From a checkpoint of a small image classifier.
Training: adamw at rate 0.0014, 12400 steps, batches of 256, held-out accuracy 84%.
Rows from block 7 of a small image classifier, named by matrix and row number. Rows with one number within an expert belong to one neuron, the router's apart. Each number is 200 + 30 x the weight over its row's rms, rounded and kept within 0 to 999. All counts start at 0.
Before each expert's rows are labels from the 100 images, of 14848, where the router gives the expert most weight on average: "colour at peak" is the nearest of a few named colours to the mean colour under the peak. Only what is clearly more common there than usual is listed. The data: photos of plants, animals and fungi (iNaturalist). In brackets: how many of the 100, against the usual share in percent.
# router: router (model.blocks.7.mlp.router.weight, 16x192), inputs 0-95
# up: expert up (model.blocks.7.mlp.up, 16x192x192), inputs 0-95
# down: expert down (model.blocks.7.mlp.down, 16x192x192, transposed), outputs 0-95

# expert 14
colour at peak: grey (84 vs 54.8)
router.14,207,228,221,216,228,153,178,180,243,233,231,150,182,189,184,230,152,170,175,231,232,178,239,187,215,211,221,192,231,176,245,205,165,169,167,182,173,174,181,208,202,181,240,157,203,202,196,257,211,207,184,213,206,168,222,167,216,165,212,169,208,234,231,181,208,149,200,126,177,227,223,251,219,197,186,186,181,152,192,220,226,229,213,176,169,223,243,246,213,194,230,145,197,233,176,205
up.0,215,215,216,166,142,204,197,194,200,241,202,230,180,224,227,188,170,184,189,178,228,198,240,231,262,131,172,206,209,185,207,174,215,189,200,181,220,205,175,193,204,196,241,197,170,253,159,185,187,279,163,185,267,199,237,174,184,210,232,179,185,167,173,229,207,198,260,196,202,202,178,226,167,246,211,165,173,245,193,188,187,177,216,156,208,208,240,223,223,195,227,271,254,199,214,201
down.0,193,196,236,201,185,208,208,221,194,209,217,188,120,238,194,171,206,196,159,202,204,150,213,239,213,215,194,207,211,207,220,169,221,154,183,230,163,206,93,206,195,238,237,223,227,229,192,216,171,237,240,217,202,204,177,212,208,172,197,149,144,207,188,224,159,194,159,256,194,164,206,197,154,170,181,251,203,168,219,155,197,230,250,171,170,202,204,179,212,231,192,189,195,225,225,191
up.1,194,125,173,154,188,190,207,227,131,161,188,226,202,212,264,156,240,166,244,130,229,176,205,187,166,169,190,222,182,204,190,137,279,226,216,229,216,228,222,186,138,215,185,218,215,199,218,181,181,209,194,179,234,202,201,217,194,203,234,236,174,183,193,211,171,238,218,232,197,155,206,153,175,203,180,179,181,233,190,224,119,222,195,242,223,239,168,198,169,231,155,213,182,167,236,174
down.1,213,154,208,195,187,227,183,228,223,122,160,196,228,192,193,157,272,198,240,232,182,216,218,133,205,218,199,233,178,193,185,245,204,197,217,220,247,180,242,206,214,197,225,197,198,140,173,197,244,131,181,248,234,221,177,213,172,202,175,246,233,190,197,182,208,232,210,199,252,192,192,176,175,191,220,229,197,237,196,204,205,202,173,204,185,177,217,177,185,199,198,245,189,125,194,237
up.2,204,196,148,221,209,239,186,168,207,194,201,205,230,220,214,225,164,192,244,208,238,155,213,264,147,142,188,209,206,208,156,204,197,194,182,197,214,208,192,151,196,155,213,214,229,188,174,215,140,207,153,166,186,192,244,165,192,212,235,209,169,182,172,259,225,221,259,146,199,184,211,177,227,205,156,109,178,195,205,227,171,205,219,243,258,224,203,248,130,186,185,190,258,186,243,214
down.2,196,242,188,148,252,203,194,156,175,236,200,186,163,205,187,187,239,194,207,213,189,161,126,277,238,225,137,237,240,178,159,165,211,142,178,226,194,214,138,224,228,216,183,244,209,236,188,216,180,238,173,205,203,212,179,181,236,188,173,180,182,216,182,250,227,237,214,232,222,175,251,207,207,206,204,223,187,120,207,167,200,190,195,189,188,198,159,194,230,175,190,172,169,200,190,240
up.3,235,175,216,230,222,203,220,182,186,149,161,181,207,257,183,191,210,208,289,209,199,208,200,213,143,158,159,209,246,200,188,200,156,218,182,246,179,200,224,164,200,186,199,223,254,145,196,235,182,175,206,214,188,200,227,202,181,205,224,200,201,232,206,181,212,226,208,146,214,164,153,69,201,147,167,192,229,203,165,228,157,192,216,225,190,197,204,162,150,165,178,213,193,174,173,239
down.3,188,198,147,218,211,184,162,175,226,207,171,213,251,208,210,197,250,207,198,140,171,187,156,225,202,188,139,229,167,225,226,220,234,157,236,210,232,219,142,198,216,217,140,204,220,244,208,179,220,224,182,159,201,252,194,199,247,221,211,205,117,177,207,232,208,216,238,188,174,243,262,152,188,198,247,160,184,161,171,189,173,193,173,206,252,150,197,192,226,184,155,175,164,169,179,202
up.4,246,183,257,183,163,162,199,221,202,229,221,260,187,172,206,205,163,191,172,171,146,220,250,178,223,184,214,175,178,175,230,195,208,201,204,194,214,176,206,178,165,205,248,199,156,234,177,203,225,242,222,221,279,175,195,211,200,198,214,193,225,174,243,184,193,123,173,232,207,173,136,243,191,217,216,235,154,237,186,191,233,176,212,191,183,213,238,233,243,203,234,226,249,279,205,169
down.4,173,214,224,230,168,181,203,249,218,211,279,167,150,230,215,196,208,212,174,213,219,194,257,209,186,228,230,184,191,237,222,176,213,200,164,238,141,197,174,198,237,245,225,181,173,211,203,219,199,228,216,222,203,262,192,183,180,205,197,148,216,181,188,190,168,185,110,210,190,205,193,231,177,163,149,185,195,190,230,179,190,178,267,202,199,229,204,155,191,235,225,214,199,210,222,145
up.5,214,210,210,185,148,179,185,173,187,226,184,257,172,218,203,195,171,190,181,170,224,195,209,241,262,103,159,206,227,159,222,178,219,208,174,179,208,207,201,166,191,198,207,206,218,234,158,206,168,259,204,185,264,168,225,173,183,208,206,213,178,172,177,211,222,162,235,216,190,163,161,216,154,245,194,150,188,231,202,195,185,179,200,163,199,179,226,245,218,177,219,251,281,237,206,195
down.5,193,204,232,169,190,186,225,201,185,224,250,190,111,228,211,162,216,207,171,201,180,178,222,228,230,226,197,219,222,216,207,141,211,191,177,234,153,217,127,217,213,254,223,251,208,252,177,214,191,265,213,222,227,226,176,204,201,191,193,145,138,213,187,213,183,198,149,234,192,144,221,212,160,179,169,235,192,167,208,168,216,217,250,174,160,222,173,185,241,195,218,200,205,212,217,163
up.6,160,227,202,206,179,175,179,194,210,242,264,174,207,118,203,226,198,173,177,204,242,242,154,207,229,222,220,185,128,226,217,181,188,220,205,194,178,196,204,240,219,191,131,180,201,240,211,220,210,218,189,149,211,278,141,242,215,241,153,186,197,223,206,219,183,190,204,191,218,213,240,201,237,235,231,209,191,160,218,193,244,209,191,201,192,174,161,236,250,209,200,183,150,221,228,170
down.6,204,209,180,225,195,185,196,188,245,198,220,245,243,201,160,215,211,253,132,186,176,156,212,167,255,202,219,147,218,192,200,255,221,192,258,139,224,174,220,253,152,174,172,164,184,253,195,169,198,190,229,210,188,159,177,178,157,185,177,235,211,172,219,148,203,169,158,198,215,220,151,234,161,226,263,203,179,191,251,200,188,210,157,134,160,166,202,191,247,210,182,190,201,203,148,174
up.7,199,215,215,225,172,165,164,191,210,230,184,264,193,200,190,211,149,203,175,162,222,213,169,235,182,115,186,239,251,158,248,203,175,202,188,204,221,234,205,217,199,214,145,192,250,142,152,230,182,268,265,194,243,158,197,177,198,196,185,225,215,205,202,192,220,143,230,216,165,178,162,198,161,227,170,201,212,225,195,182,194,183,197,214,205,177,199,266,196,145,182,165,268,226,197,201
down.7,195,226,258,146,189,188,220,208,149,231,250,207,128,207,209,142,214,237,220,174,218,206,228,257,208,207,211,240,191,234,214,149,204,188,169,251,149,237,119,227,218,215,203,231,209,209,193,198,201,270,190,216,236,228,198,201,187,228,147,183,194,234,175,229,173,215,167,238,191,165,191,229,173,200,142,224,205,169,231,163,234,214,234,208,186,261,191,177,225,194,222,210,187,200,225,193

# expert 15
colour at peak: pink (52 vs 9.2)
router.15,196,206,187,199,200,225,235,202,181,217,138,191,161,249,157,156,195,243,185,198,194,208,194,199,213,181,215,219,206,187,200,143,226,176,174,240,149,240,196,237,215,215,161,163,223,170,199,155,242,229,204,231,157,200,253,189,239,211,236,207,224,183,178,217,222,211,237,198,169,234,195,197,150,166,213,168,235,181,242,162,170,243,194,220,180,203,195,169,202,193,177,186,227,148,195,232
up.16,215,217,200,160,244,181,198,182,209,201,195,288,195,189,184,248,218,192,186,211,225,238,227,259,236,217,224,253,175,209,146,213,188,195,178,175,221,184,212,143,192,246,187,221,163,243,180,243,183,200,137,195,176,158,178,199,192,196,190,206,219,218,233,192,234,154,199,268,227,182,224,226,181,199,199,250,187,135,200,214,268,182,194,215,230,174,168,226,239,209,210,191,172,234,208,205
down.16,212,180,272,155,203,188,207,159,130,196,173,215,174,195,140,231,224,165,173,174,183,186,195,223,254,176,207,248,200,185,234,163,217,209,230,199,212,199,219,208,229,231,196,226,262,203,180,173,162,226,184,160,240,165,181,194,209,200,150,236,220,219,216,167,227,167,261,128,223,182,207,188,199,208,256,220,248,210,170,207,207,218,169,211,193,212,185,269,227,132,148,170,175,204,227,220
up.17,248,176,170,212,217,233,182,220,185,171,227,170,200,205,225,223,186,198,220,200,164,175,170,228,108,162,247,163,184,223,171,190,196,213,186,228,277,236,196,183,171,141,238,199,191,170,253,193,185,205,174,202,200,221,215,218,172,233,197,204,197,197,220,227,177,173,189,146,201,163,193,195,243,194,199,157,155,231,172,212,154,231,221,289,232,214,198,226,129,201,168,197,235,215,251,189
down.17,168,213,176,220,214,205,221,240,213,194,221,195,155,244,204,235,203,176,184,215,177,162,182,189,158,243,192,197,181,202,169,171,235,168,161,272,233,166,162,167,173,198,217,209,191,187,194,204,224,227,186,231,205,209,167,168,237,133,212,145,202,230,263,242,226,172,163,233,192,231,204,225,201,191,156,206,181,221,198,165,230,195,254,236,249,224,256,191,178,193,188,222,197,228,190,165
up.18,200,223,218,194,202,220,189,199,234,239,216,271,236,193,194,195,175,207,163,207,228,253,246,239,205,212,198,243,166,210,205,220,223,199,209,168,223,210,178,203,203,225,205,209,173,260,171,203,207,199,174,171,206,222,169,187,187,224,153,250,219,225,182,236,219,204,202,281,250,222,208,251,222,204,221,198,177,198,217,189,282,169,184,179,183,132,184,217,246,182,214,205,209,206,250,231
down.18,221,150,227,182,184,168,146,161,204,206,165,229,234,180,191,202,217,150,241,178,211,253,203,181,185,210,147,224,168,215,263,212,191,211,259,200,227,213,184,181,205,225,193,219,237,195,165,229,217,200,186,148,186,231,188,199,182,231,225,232,217,191,199,180,194,191,217,150,237,188,180,143,199,212,220,203,236,198,174,191,205,168,149,215,180,165,188,224,241,206,138,218,172,176,202,217
up.19,176,191,252,179,267,189,230,185,184,141,225,187,200,205,213,208,213,143,218,243,171,201,184,185,189,245,159,226,179,224,220,185,205,225,187,199,146,156,215,184,218,135,257,180,143,183,227,212,212,187,189,236,240,174,242,247,220,150,223,161,148,253,228,203,163,236,162,138,201,187,170,210,218,194,204,195,206,190,118,213,242,158,217,188,204,238,223,170,173,184,221,165,157,194,154,220
down.19,161,232,192,209,173,197,248,189,221,183,222,202,215,236,209,164,205,179,169,261,252,129,198,222,217,214,142,262,205,200,172,212,216,167,179,201,185,198,135,217,233,200,209,227,183,185,209,158,199,232,171,188,241,231,158,177,229,184,138,210,234,236,159,219,210,245,179,231,216,208,210,241,180,200,165,216,192,203,219,140,226,175,232,145,199,243,242,145,214,203,226,230,146,179,174,232
up.20,259,201,190,148,193,195,200,152,188,180,226,224,183,187,245,184,242,192,240,204,228,191,251,231,238,182,223,176,175,192,161,203,196,255,203,197,182,182,236,145,139,157,256,207,212,265,198,215,163,165,123,198,197,216,216,214,193,216,209,158,156,201,213,180,164,170,197,130,209,130,198,217,163,157,223,200,171,180,228,229,210,188,197,222,218,231,226,187,227,253,229,228,228,246,239,161
down.20,177,188,174,159,182,181,230,204,165,213,221,182,157,201,200,175,213,206,169,152,144,156,206,193,235,215,219,138,229,203,184,160,239,198,224,219,199,169,187,200,180,224,224,195,206,228,238,117,173,243,194,210,213,191,192,158,181,185,175,199,184,215,233,177,222,206,193,169,179,190,205,245,174,236,235,220,174,247,250,189,212,258,173,178,204,218,239,236,240,167,219,230,222,210,156,169
up.21,145,205,245,194,198,153,178,195,209,154,193,199,203,191,234,209,217,118,197,234,205,210,145,151,185,240,156,243,194,196,260,239,179,237,192,169,179,160,231,193,182,166,226,199,170,158,220,194,243,183,226,196,268,176,204,246,210,148,197,197,166,243,227,171,148,216,159,180,205,197,202,189,230,220,196,221,214,214,142,222,227,162,209,207,215,228,216,179,178,151,197,165,138,197,160,190
down.21,164,214,156,188,184,196,258,161,208,201,219,178,218,227,233,153,245,223,200,251,191,156,190,210,219,221,150,246,213,184,173,199,201,187,178,186,187,189,141,226,219,145,236,231,154,187,204,159,191,186,155,192,181,209,264,162,189,158,172,199,176,202,181,199,216,271,222,192,189,193,209,221,207,183,184,217,184,173,208,149,212,134,190,193,213,262,230,169,181,226,220,168,174,188,189,236
up.22,209,215,248,224,195,174,177,214,237,261,231,172,209,206,196,176,145,184,176,201,216,271,188,193,186,168,233,120,201,228,240,162,180,190,230,257,179,193,173,200,230,181,212,177,227,257,187,208,212,227,211,173,219,253,158,239,194,253,216,140,215,187,212,208,184,151,230,159,200,229,187,174,252,182,233,185,156,231,227,165,224,195,213,198,170,153,180,212,216,225,247,162,217,205,257,150
down.22,248,211,137,225,232,223,174,242,234,197,159,141,230,227,203,183,196,222,194,192,181,194,179,202,184,178,199,123,216,248,167,220,186,163,221,247,254,257,159,181,187,204,224,194,246,192,211,208,184,177,180,204,158,217,167,191,185,207,236,196,231,172,193,227,220,179,246,175,168,259,254,168,221,148,229,155,165,205,267,185,152,187,166,252,190,147,203,214,172,229,168,179,223,214,218,209
up.23,184,172,183,149,240,231,235,186,163,180,251,215,175,176,177,243,195,185,211,213,182,238,175,203,175,233,204,232,187,193,153,181,221,205,158,233,212,155,187,150,222,170,199,198,157,161,205,199,203,182,178,236,214,187,227,221,231,141,185,206,211,234,212,228,195,261,162,176,234,158,200,222,251,231,168,185,154,196,127,187,223,180,259,233,257,236,203,176,177,151,215,176,147,180,193,232
down.23,184,203,202,262,153,152,203,200,247,135,209,254,212,252,234,215,242,164,173,257,230,178,189,208,199,195,224,235,193,180,193,243,201,161,179,212,246,192,133,209,252,230,185,245,212,194,212,205,165,179,160,177,225,216,168,179,196,158,178,205,221,198,175,225,191,216,175,216,219,184,177,214,132,180,167,225,164,199,179,119,210,207,233,162,216,175,243,172,206,189,218,268,170,186,194,189

# expert 13
colour at peak: black (35 vs 2.1)
router.13,176,258,213,208,222,182,188,209,228,264,225,182,218,132,174,221,141,157,194,214,208,245,140,204,188,224,198,171,203,204,225,187,137,213,188,193,146,204,200,186,218,155,152,156,207,180,189,221,226,215,251,194,226,194,188,232,227,187,179,182,236,211,234,186,205,181,223,147,190,224,139,210,287,216,218,260,195,194,218,188,254,160,204,225,173,190,170,227,185,216,225,145,167,246,162,177
up.16,230,196,171,194,253,214,193,200,191,202,140,196,197,196,207,208,166,196,201,193,157,229,182,243,168,181,163,234,239,229,180,195,170,224,167,215,208,248,222,134,173,167,193,197,211,149,156,219,219,217,180,233,174,157,210,198,184,209,218,183,254,160,205,203,230,159,232,161,205,186,164,181,242,158,177,246,189,203,182,206,206,143,217,284,184,193,191,227,164,172,216,175,205,247,153,224
down.16,227,189,187,163,202,202,217,237,145,260,149,190,210,167,205,132,194,204,269,141,196,190,212,252,170,192,167,239,206,196,187,170,183,189,212,221,229,244,163,160,159,165,217,233,232,181,143,213,216,234,196,194,270,232,176,173,228,202,208,226,229,194,200,240,190,201,234,227,198,146,229,188,217,198,160,222,177,196,214,179,185,187,146,258,201,217,198,211,175,230,180,226,182,208,201,214
up.17,212,183,130,191,237,235,165,215,166,210,151,192,216,205,215,241,180,182,204,144,201,205,194,218,180,175,151,213,224,229,189,219,190,181,173,204,213,232,222,113,137,201,198,198,229,149,180,194,202,240,198,222,175,139,214,153,192,211,250,217,248,149,198,229,215,179,226,176,182,199,186,183,228,227,157,212,204,219,198,208,157,172,192,263,235,232,210,234,152,219,176,188,219,227,167,206
down.17,211,197,172,174,194,200,222,208,151,233,140,215,243,201,198,134,206,203,271,148,192,160,201,226,151,203,159,242,237,197,175,185,174,207,191,239,228,256,183,214,200,190,183,238,247,155,149,217,176,216,222,184,253,204,170,207,246,201,204,253,197,218,222,207,196,222,235,231,192,150,273,183,223,199,165,239,185,188,224,192,190,184,151,242,204,243,171,225,189,189,158,200,175,195,218,214
up.18,176,181,235,153,166,204,208,216,167,199,257,240,186,161,221,189,199,164,177,186,210,220,243,179,238,201,248,206,177,172,201,207,242,258,190,179,220,170,209,178,196,197,243,230,137,221,193,188,215,201,217,220,273,210,220,213,198,198,185,223,130,221,197,191,143,192,117,262,214,181,168,255,193,223,180,208,175,226,148,204,242,173,215,149,205,225,194,215,234,173,232,221,192,188,235,202
down.18,192,197,199,168,213,229,212,240,178,190,289,222,173,207,201,189,223,227,128,183,196,243,272,213,247,177,199,163,178,226,213,173,239,206,227,178,188,213,142,209,168,218,190,204,208,220,180,137,219,215,204,206,214,221,236,206,150,244,204,234,181,212,217,186,197,215,134,239,198,180,171,261,166,215,236,151,159,202,207,86,219,216,185,169,207,227,246,191,248,204,179,215,207,171,211,211
up.19,186,191,212,219,146,192,193,281,233,200,222,172,233,206,214,152,223,195,176,231,210,161,180,137,249,209,216,208,156,178,246,247,188,205,254,177,170,193,186,239,239,218,203,177,161,249,204,163,212,206,212,179,235,248,167,207,212,187,203,191,187,216,181,161,175,204,185,174,214,228,231,228,203,190,239,168,222,203,190,170,200,174,171,137,176,160,232,164,245,248,217,245,193,178,202,200
down.19,146,217,153,215,261,206,193,231,212,184,273,203,229,217,172,213,230,214,114,217,211,164,235,218,238,194,163,168,214,205,214,220,204,147,204,149,180,214,145,213,172,162,218,202,202,212,177,193,248,183,192,197,170,212,198,152,216,216,177,203,172,231,190,184,242,203,196,220,213,224,209,227,193,202,261,139,171,181,239,97,213,240,185,161,190,176,270,155,209,212,182,190,217,178,163,207
up.20,159,245,213,151,206,199,205,183,190,222,232,164,194,160,204,227,198,190,179,219,251,197,213,235,245,205,220,245,205,200,182,173,213,266,160,162,179,199,223,209,232,221,202,195,176,191,207,181,200,222,177,232,212,193,205,178,205,240,141,206,182,229,144,212,199,231,199,222,215,218,223,259,213,237,168,220,209,198,191,218,239,188,184,191,195,227,190,170,233,190,241,208,156,170,185,265
down.20,162,247,188,164,217,181,201,170,168,211,213,218,228,202,190,172,255,255,245,174,213,183,226,206,226,208,139,233,213,204,179,184,164,219,205,173,131,206,206,270,221,167,165,196,215,204,186,178,207,225,210,172,205,222,235,218,185,224,148,234,182,231,215,144,218,243,210,194,168,202,241,221,182,221,187,214,246,147,237,182,223,181,172,186,185,243,206,175,236,190,176,171,156,127,135,240
up.21,186,226,220,121,192,197,209,198,149,217,243,210,173,197,243,195,200,199,189,188,206,208,255,208,235,160,264,223,190,220,178,180,244,260,189,196,180,175,209,198,168,197,251,214,176,225,197,166,216,227,174,237,247,213,226,188,185,201,206,190,110,220,167,194,172,212,147,218,209,185,160,247,191,223,156,217,173,226,189,206,211,168,198,171,218,248,191,188,218,215,245,233,205,155,195,201
down.21,197,199,197,162,179,155,210,203,132,196,204,249,189,188,223,166,238,245,217,134,191,208,225,164,235,237,187,196,157,200,212,164,211,233,231,188,196,213,175,217,169,196,199,225,196,227,156,169,199,227,206,185,257,198,246,232,197,214,208,206,155,250,250,168,165,178,183,262,221,180,209,225,205,200,229,210,211,162,186,177,201,171,147,196,151,244,172,225,235,192,157,159,229,197,205,196
up.22,242,190,153,172,233,224,173,195,171,197,155,209,201,170,212,243,177,228,216,157,179,224,205,252,164,183,180,213,219,235,189,213,177,222,160,179,214,238,236,102,142,181,219,213,212,162,171,216,210,214,172,221,201,156,225,179,190,209,225,213,239,149,211,197,202,164,227,166,197,193,171,204,224,194,168,225,181,205,183,230,201,176,191,287,225,205,206,248,156,193,202,177,216,249,182,200
down.22,219,192,182,172,183,202,226,204,120,257,158,186,218,159,196,137,180,223,296,155,183,176,199,247,144,181,162,255,214,191,182,175,190,188,193,243,222,238,185,196,189,157,216,248,223,162,141,219,205,239,187,179,244,225,198,189,226,220,210,232,218,190,201,210,189,217,233,225,176,144,234,187,204,217,146,236,212,189,221,195,173,178,148,258,200,230,196,209,194,209,201,220,188,203,200,234
up.23,234,168,133,224,180,233,188,235,188,179,133,182,250,239,190,194,210,205,192,165,162,142,147,164,199,198,169,242,212,187,199,238,205,178,268,211,214,253,201,194,199,205,195,223,244,157,203,171,200,216,189,184,167,227,187,182,183,212,223,232,202,213,123,227,249,180,237,192,211,200,232,170,191,183,197,161,237,225,196,194,132,187,169,222,202,153,222,195,183,181,140,192,222,197,200,221
down.23,184,228,162,188,279,184,168,246,221,191,176,170,228,188,166,184,202,191,165,201,191,153,172,169,235,194,170,202,214,207,196,209,180,216,228,155,202,220,208,221,196,180,171,160,263,237,179,233,268,171,221,187,150,218,161,181,215,201,240,202,184,236,188,175,247,165,225,208,198,253,214,175,213,175,285,189,203,190,213,211,187,194,133,177,205,154,218,153,209,210,195,160,195,188,152,192

# expert 12
colour at peak: brown (77 vs 23.7)
router.12,211,174,205,211,216,250,171,227,221,173,246,201,263,218,209,207,216,194,158,198,214,198,226,179,144,221,173,163,153,255,189,211,236,162,264,232,197,188,178,199,192,181,235,173,182,254,234,227,196,169,135,175,185,257,163,211,177,240,233,174,198,234,182,253,181,179,219,170,222,252,209,188,233,182,273,144,129,170,218,182,176,184,188,207,217,155,197,224,191,227,187,165,209,187,268,189
up.16,149,169,196,240,142,153,146,233,227,189,197,179,237,191,246,164,213,150,203,205,241,192,173,192,151,162,163,180,208,186,275,217,162,207,196,204,225,196,201,216,146,185,206,221,219,183,195,238,182,204,217,154,261,208,168,206,208,169,218,206,166,185,238,192,174,192,199,202,220,187,195,159,189,189,186,186,170,228,202,207,153,211,206,171,198,176,219,209,151,196,180,195,259,207,220,140
down.16,186,212,238,246,138,195,192,172,209,224,224,223,216,196,177,197,172,158,178,188,268,172,248,210,187,151,188,241,152,194,251,222,173,200,158,218,180,256,173,160,162,177,192,184,244,163,173,213,217,234,223,151,276,194,183,188,190,199,186,218,211,213,238,195,174,232,194,189,216,169,160,191,184,199,191,205,220,212,206,177,223,175,249,184,166,180,246,272,210,159,228,208,222,188,221,214
up.17,179,235,239,210,212,219,225,200,241,217,187,175,204,230,165,205,209,253,194,259,192,184,161,187,208,234,241,184,199,196,173,185,193,187,211,214,229,142,210,280,269,199,190,176,168,204,214,198,190,180,188,201,175,185,165,201,216,195,133,168,213,225,190,209,224,204,211,255,230,212,242,210,207,193,200,200,231,216,204,186,263,267,199,214,179,189,177,199,192,181,222,196,187,181,190,258
down.17,227,196,212,156,236,198,230,203,154,181,172,217,184,234,195,213,258,193,240,222,201,256,207,209,197,232,196,268,198,195,225,220,178,182,245,236,217,239,160,194,240,219,212,226,226,152,181,178,196,193,176,201,230,208,170,231,222,249,155,222,230,247,193,234,235,225,174,210,222,137,222,189,208,182,206,224,226,177,124,187,239,218,189,196,171,178,195,201,226,191,194,231,134,176,198,289
up.18,203,173,211,192,231,219,268,215,180,153,190,221,139,215,177,203,225,231,186,193,187,201,196,167,201,227,230,220,179,206,199,178,252,192,184,228,190,179,204,236,185,254,177,200,187,141,203,185,207,190,218,263,198,175,235,223,254,181,223,207,225,204,246,186,191,228,188,248,183,180,230,223,171,180,181,218,195,178,179,195,196,260,209,233,205,252,180,155,179,188,166,172,190,178,178,222
down.18,186,200,192,188,232,202,256,209,172,168,185,210,187,228,157,177,223,182,205,191,146,161,201,196,207,224,230,179,186,230,214,201,212,181,229,247,175,236,139,198,199,232,210,184,239,156,195,144,191,222,218,230,192,197,180,224,162,193,180,214,232,232,239,187,209,232,169,181,175,196,201,210,184,167,206,193,184,199,228,163,200,213,189,197,201,200,254,192,206,187,192,188,177,202,158,195
up.19,210,179,209,143,199,190,184,187,147,198,196,217,178,137,146,211,224,198,226,146,177,258,210,201,239,223,130,252,182,161,203,197,236,229,196,176,201,202,226,176,218,240,194,231,201,194,200,169,217,249,202,200,220,201,227,218,193,229,167,242,196,236,198,185,180,242,174,233,211,142,189,216,133,270,207,218,220,211,173,227,212,210,153,216,220,221,222,163,249,174,178,202,154,174,143,219
down.19,222,240,229,225,221,252,185,200,223,178,188,179,200,225,148,263,197,225,182,213,223,190,216,258,186,150,213,138,201,178,160,186,176,260,187,172,187,163,284,185,182,216,197,157,184,177,217,214,134,183,142,188,185,162,225,194,193,191,203,150,234,187,217,157,224,172,219,176,172,226,223,182,214,195,205,147,203,179,219,251,183,198,252,227,211,196,152,232,155,181,180,173,285,198,291,197
up.20,194,161,229,233,250,248,177,243,196,191,157,189,222,209,182,197,140,246,172,164,176,151,201,181,172,160,212,200,207,214,240,235,198,186,207,174,251,230,179,221,155,145,222,179,181,155,208,159,226,222,249,256,188,151,252,167,202,182,210,219,220,184,172,207,181,173,165,178,139,211,128,229,239,209,192,179,185,259,189,197,194,184,171,228,228,219,217,218,104,178,185,181,245,194,188,213
down.20,168,221,156,180,236,194,216,231,188,164,217,190,215,175,178,216,209,231,201,152,153,181,175,173,180,222,200,187,217,169,155,219,204,195,212,174,233,200,207,235,163,177,176,192,166,165,151,206,195,160,219,254,157,185,220,203,229,169,174,241,210,200,254,172,234,203,140,260,208,188,226,246,234,255,214,189,162,163,225,205,213,195,178,216,266,241,183,207,198,202,190,150,232,198,185,196
up.21,224,225,181,202,218,153,162,172,185,250,186,193,162,186,221,208,180,176,237,179,204,248,217,233,148,186,156,188,185,197,249,153,162,190,175,235,123,210,184,150,187,168,209,171,204,208,201,201,228,215,199,154,212,216,222,199,190,228,231,170,205,140,199,209,186,204,258,147,151,194,179,144,209,210,177,173,205,206,213,191,205,211,233,258,202,229,202,206,184,219,189,199,222,234,202,167
down.21,202,203,180,274,212,184,144,236,267,225,191,235,216,221,224,214,208,198,181,198,194,224,169,167,148,155,222,207,200,217,277,212,187,134,173,250,190,195,138,181,193,238,198,214,247,187,208,233,233,204,240,179,185,226,195,186,212,195,277,163,191,205,203,255,210,144,204,178,144,221,177,159,152,194,165,166,191,240,162,218,149,186,207,212,221,127,226,168,188,186,210,202,235,188,177,168
up.22,241,165,255,154,225,230,239,202,151,186,214,224,151,190,174,176,190,242,204,171,181,173,205,167,215,174,241,198,212,192,175,175,211,222,219,209,209,210,213,155,173,192,206,188,221,177,227,158,201,191,212,242,211,145,270,251,198,185,233,205,189,178,262,169,129,186,122,162,173,172,150,227,183,196,220,214,174,199,187,204,170,176,171,215,208,286,209,165,200,229,192,181,227,209,194,155
down.22,198,220,204,213,216,235,243,231,209,225,230,155,211,177,204,137,173,260,184,186,188,166,184,185,181,191,240,166,188,227,168,191,192,229,185,208,229,255,226,188,196,184,211,228,208,178,157,130,178,203,214,243,203,218,198,183,181,193,186,229,204,179,220,190,223,195,169,208,176,213,176,254,255,208,173,171,135,244,301,215,229,187,158,231,219,239,224,171,183,209,226,194,232,195,208,177
up.23,204,241,212,174,221,222,164,198,158,271,203,156,212,181,206,199,98,220,206,163,205,208,192,220,207,162,179,172,193,210,198,154,192,209,180,202,159,242,181,150,215,149,208,155,216,234,198,175,201,270,201,212,201,191,221,149,182,245,202,195,196,170,180,227,174,208,245,158,143,216,150,172,260,249,191,191,205,239,249,200,192,173,167,223,215,227,217,209,207,223,261,235,199,218,202,206
down.23,233,220,185,212,251,180,154,234,274,219,179,179,213,195,235,196,214,239,158,163,186,230,162,172,205,161,191,183,227,181,222,221,207,159,182,184,208,195,208,195,208,241,198,245,213,234,171,233,218,175,208,189,167,231,221,216,209,225,231,166,165,166,188,221,216,117,179,208,158,217,216,171,189,195,207,172,177,180,212,247,161,166,164,236,218,150,186,140,218,262,200,211,243,203,208,182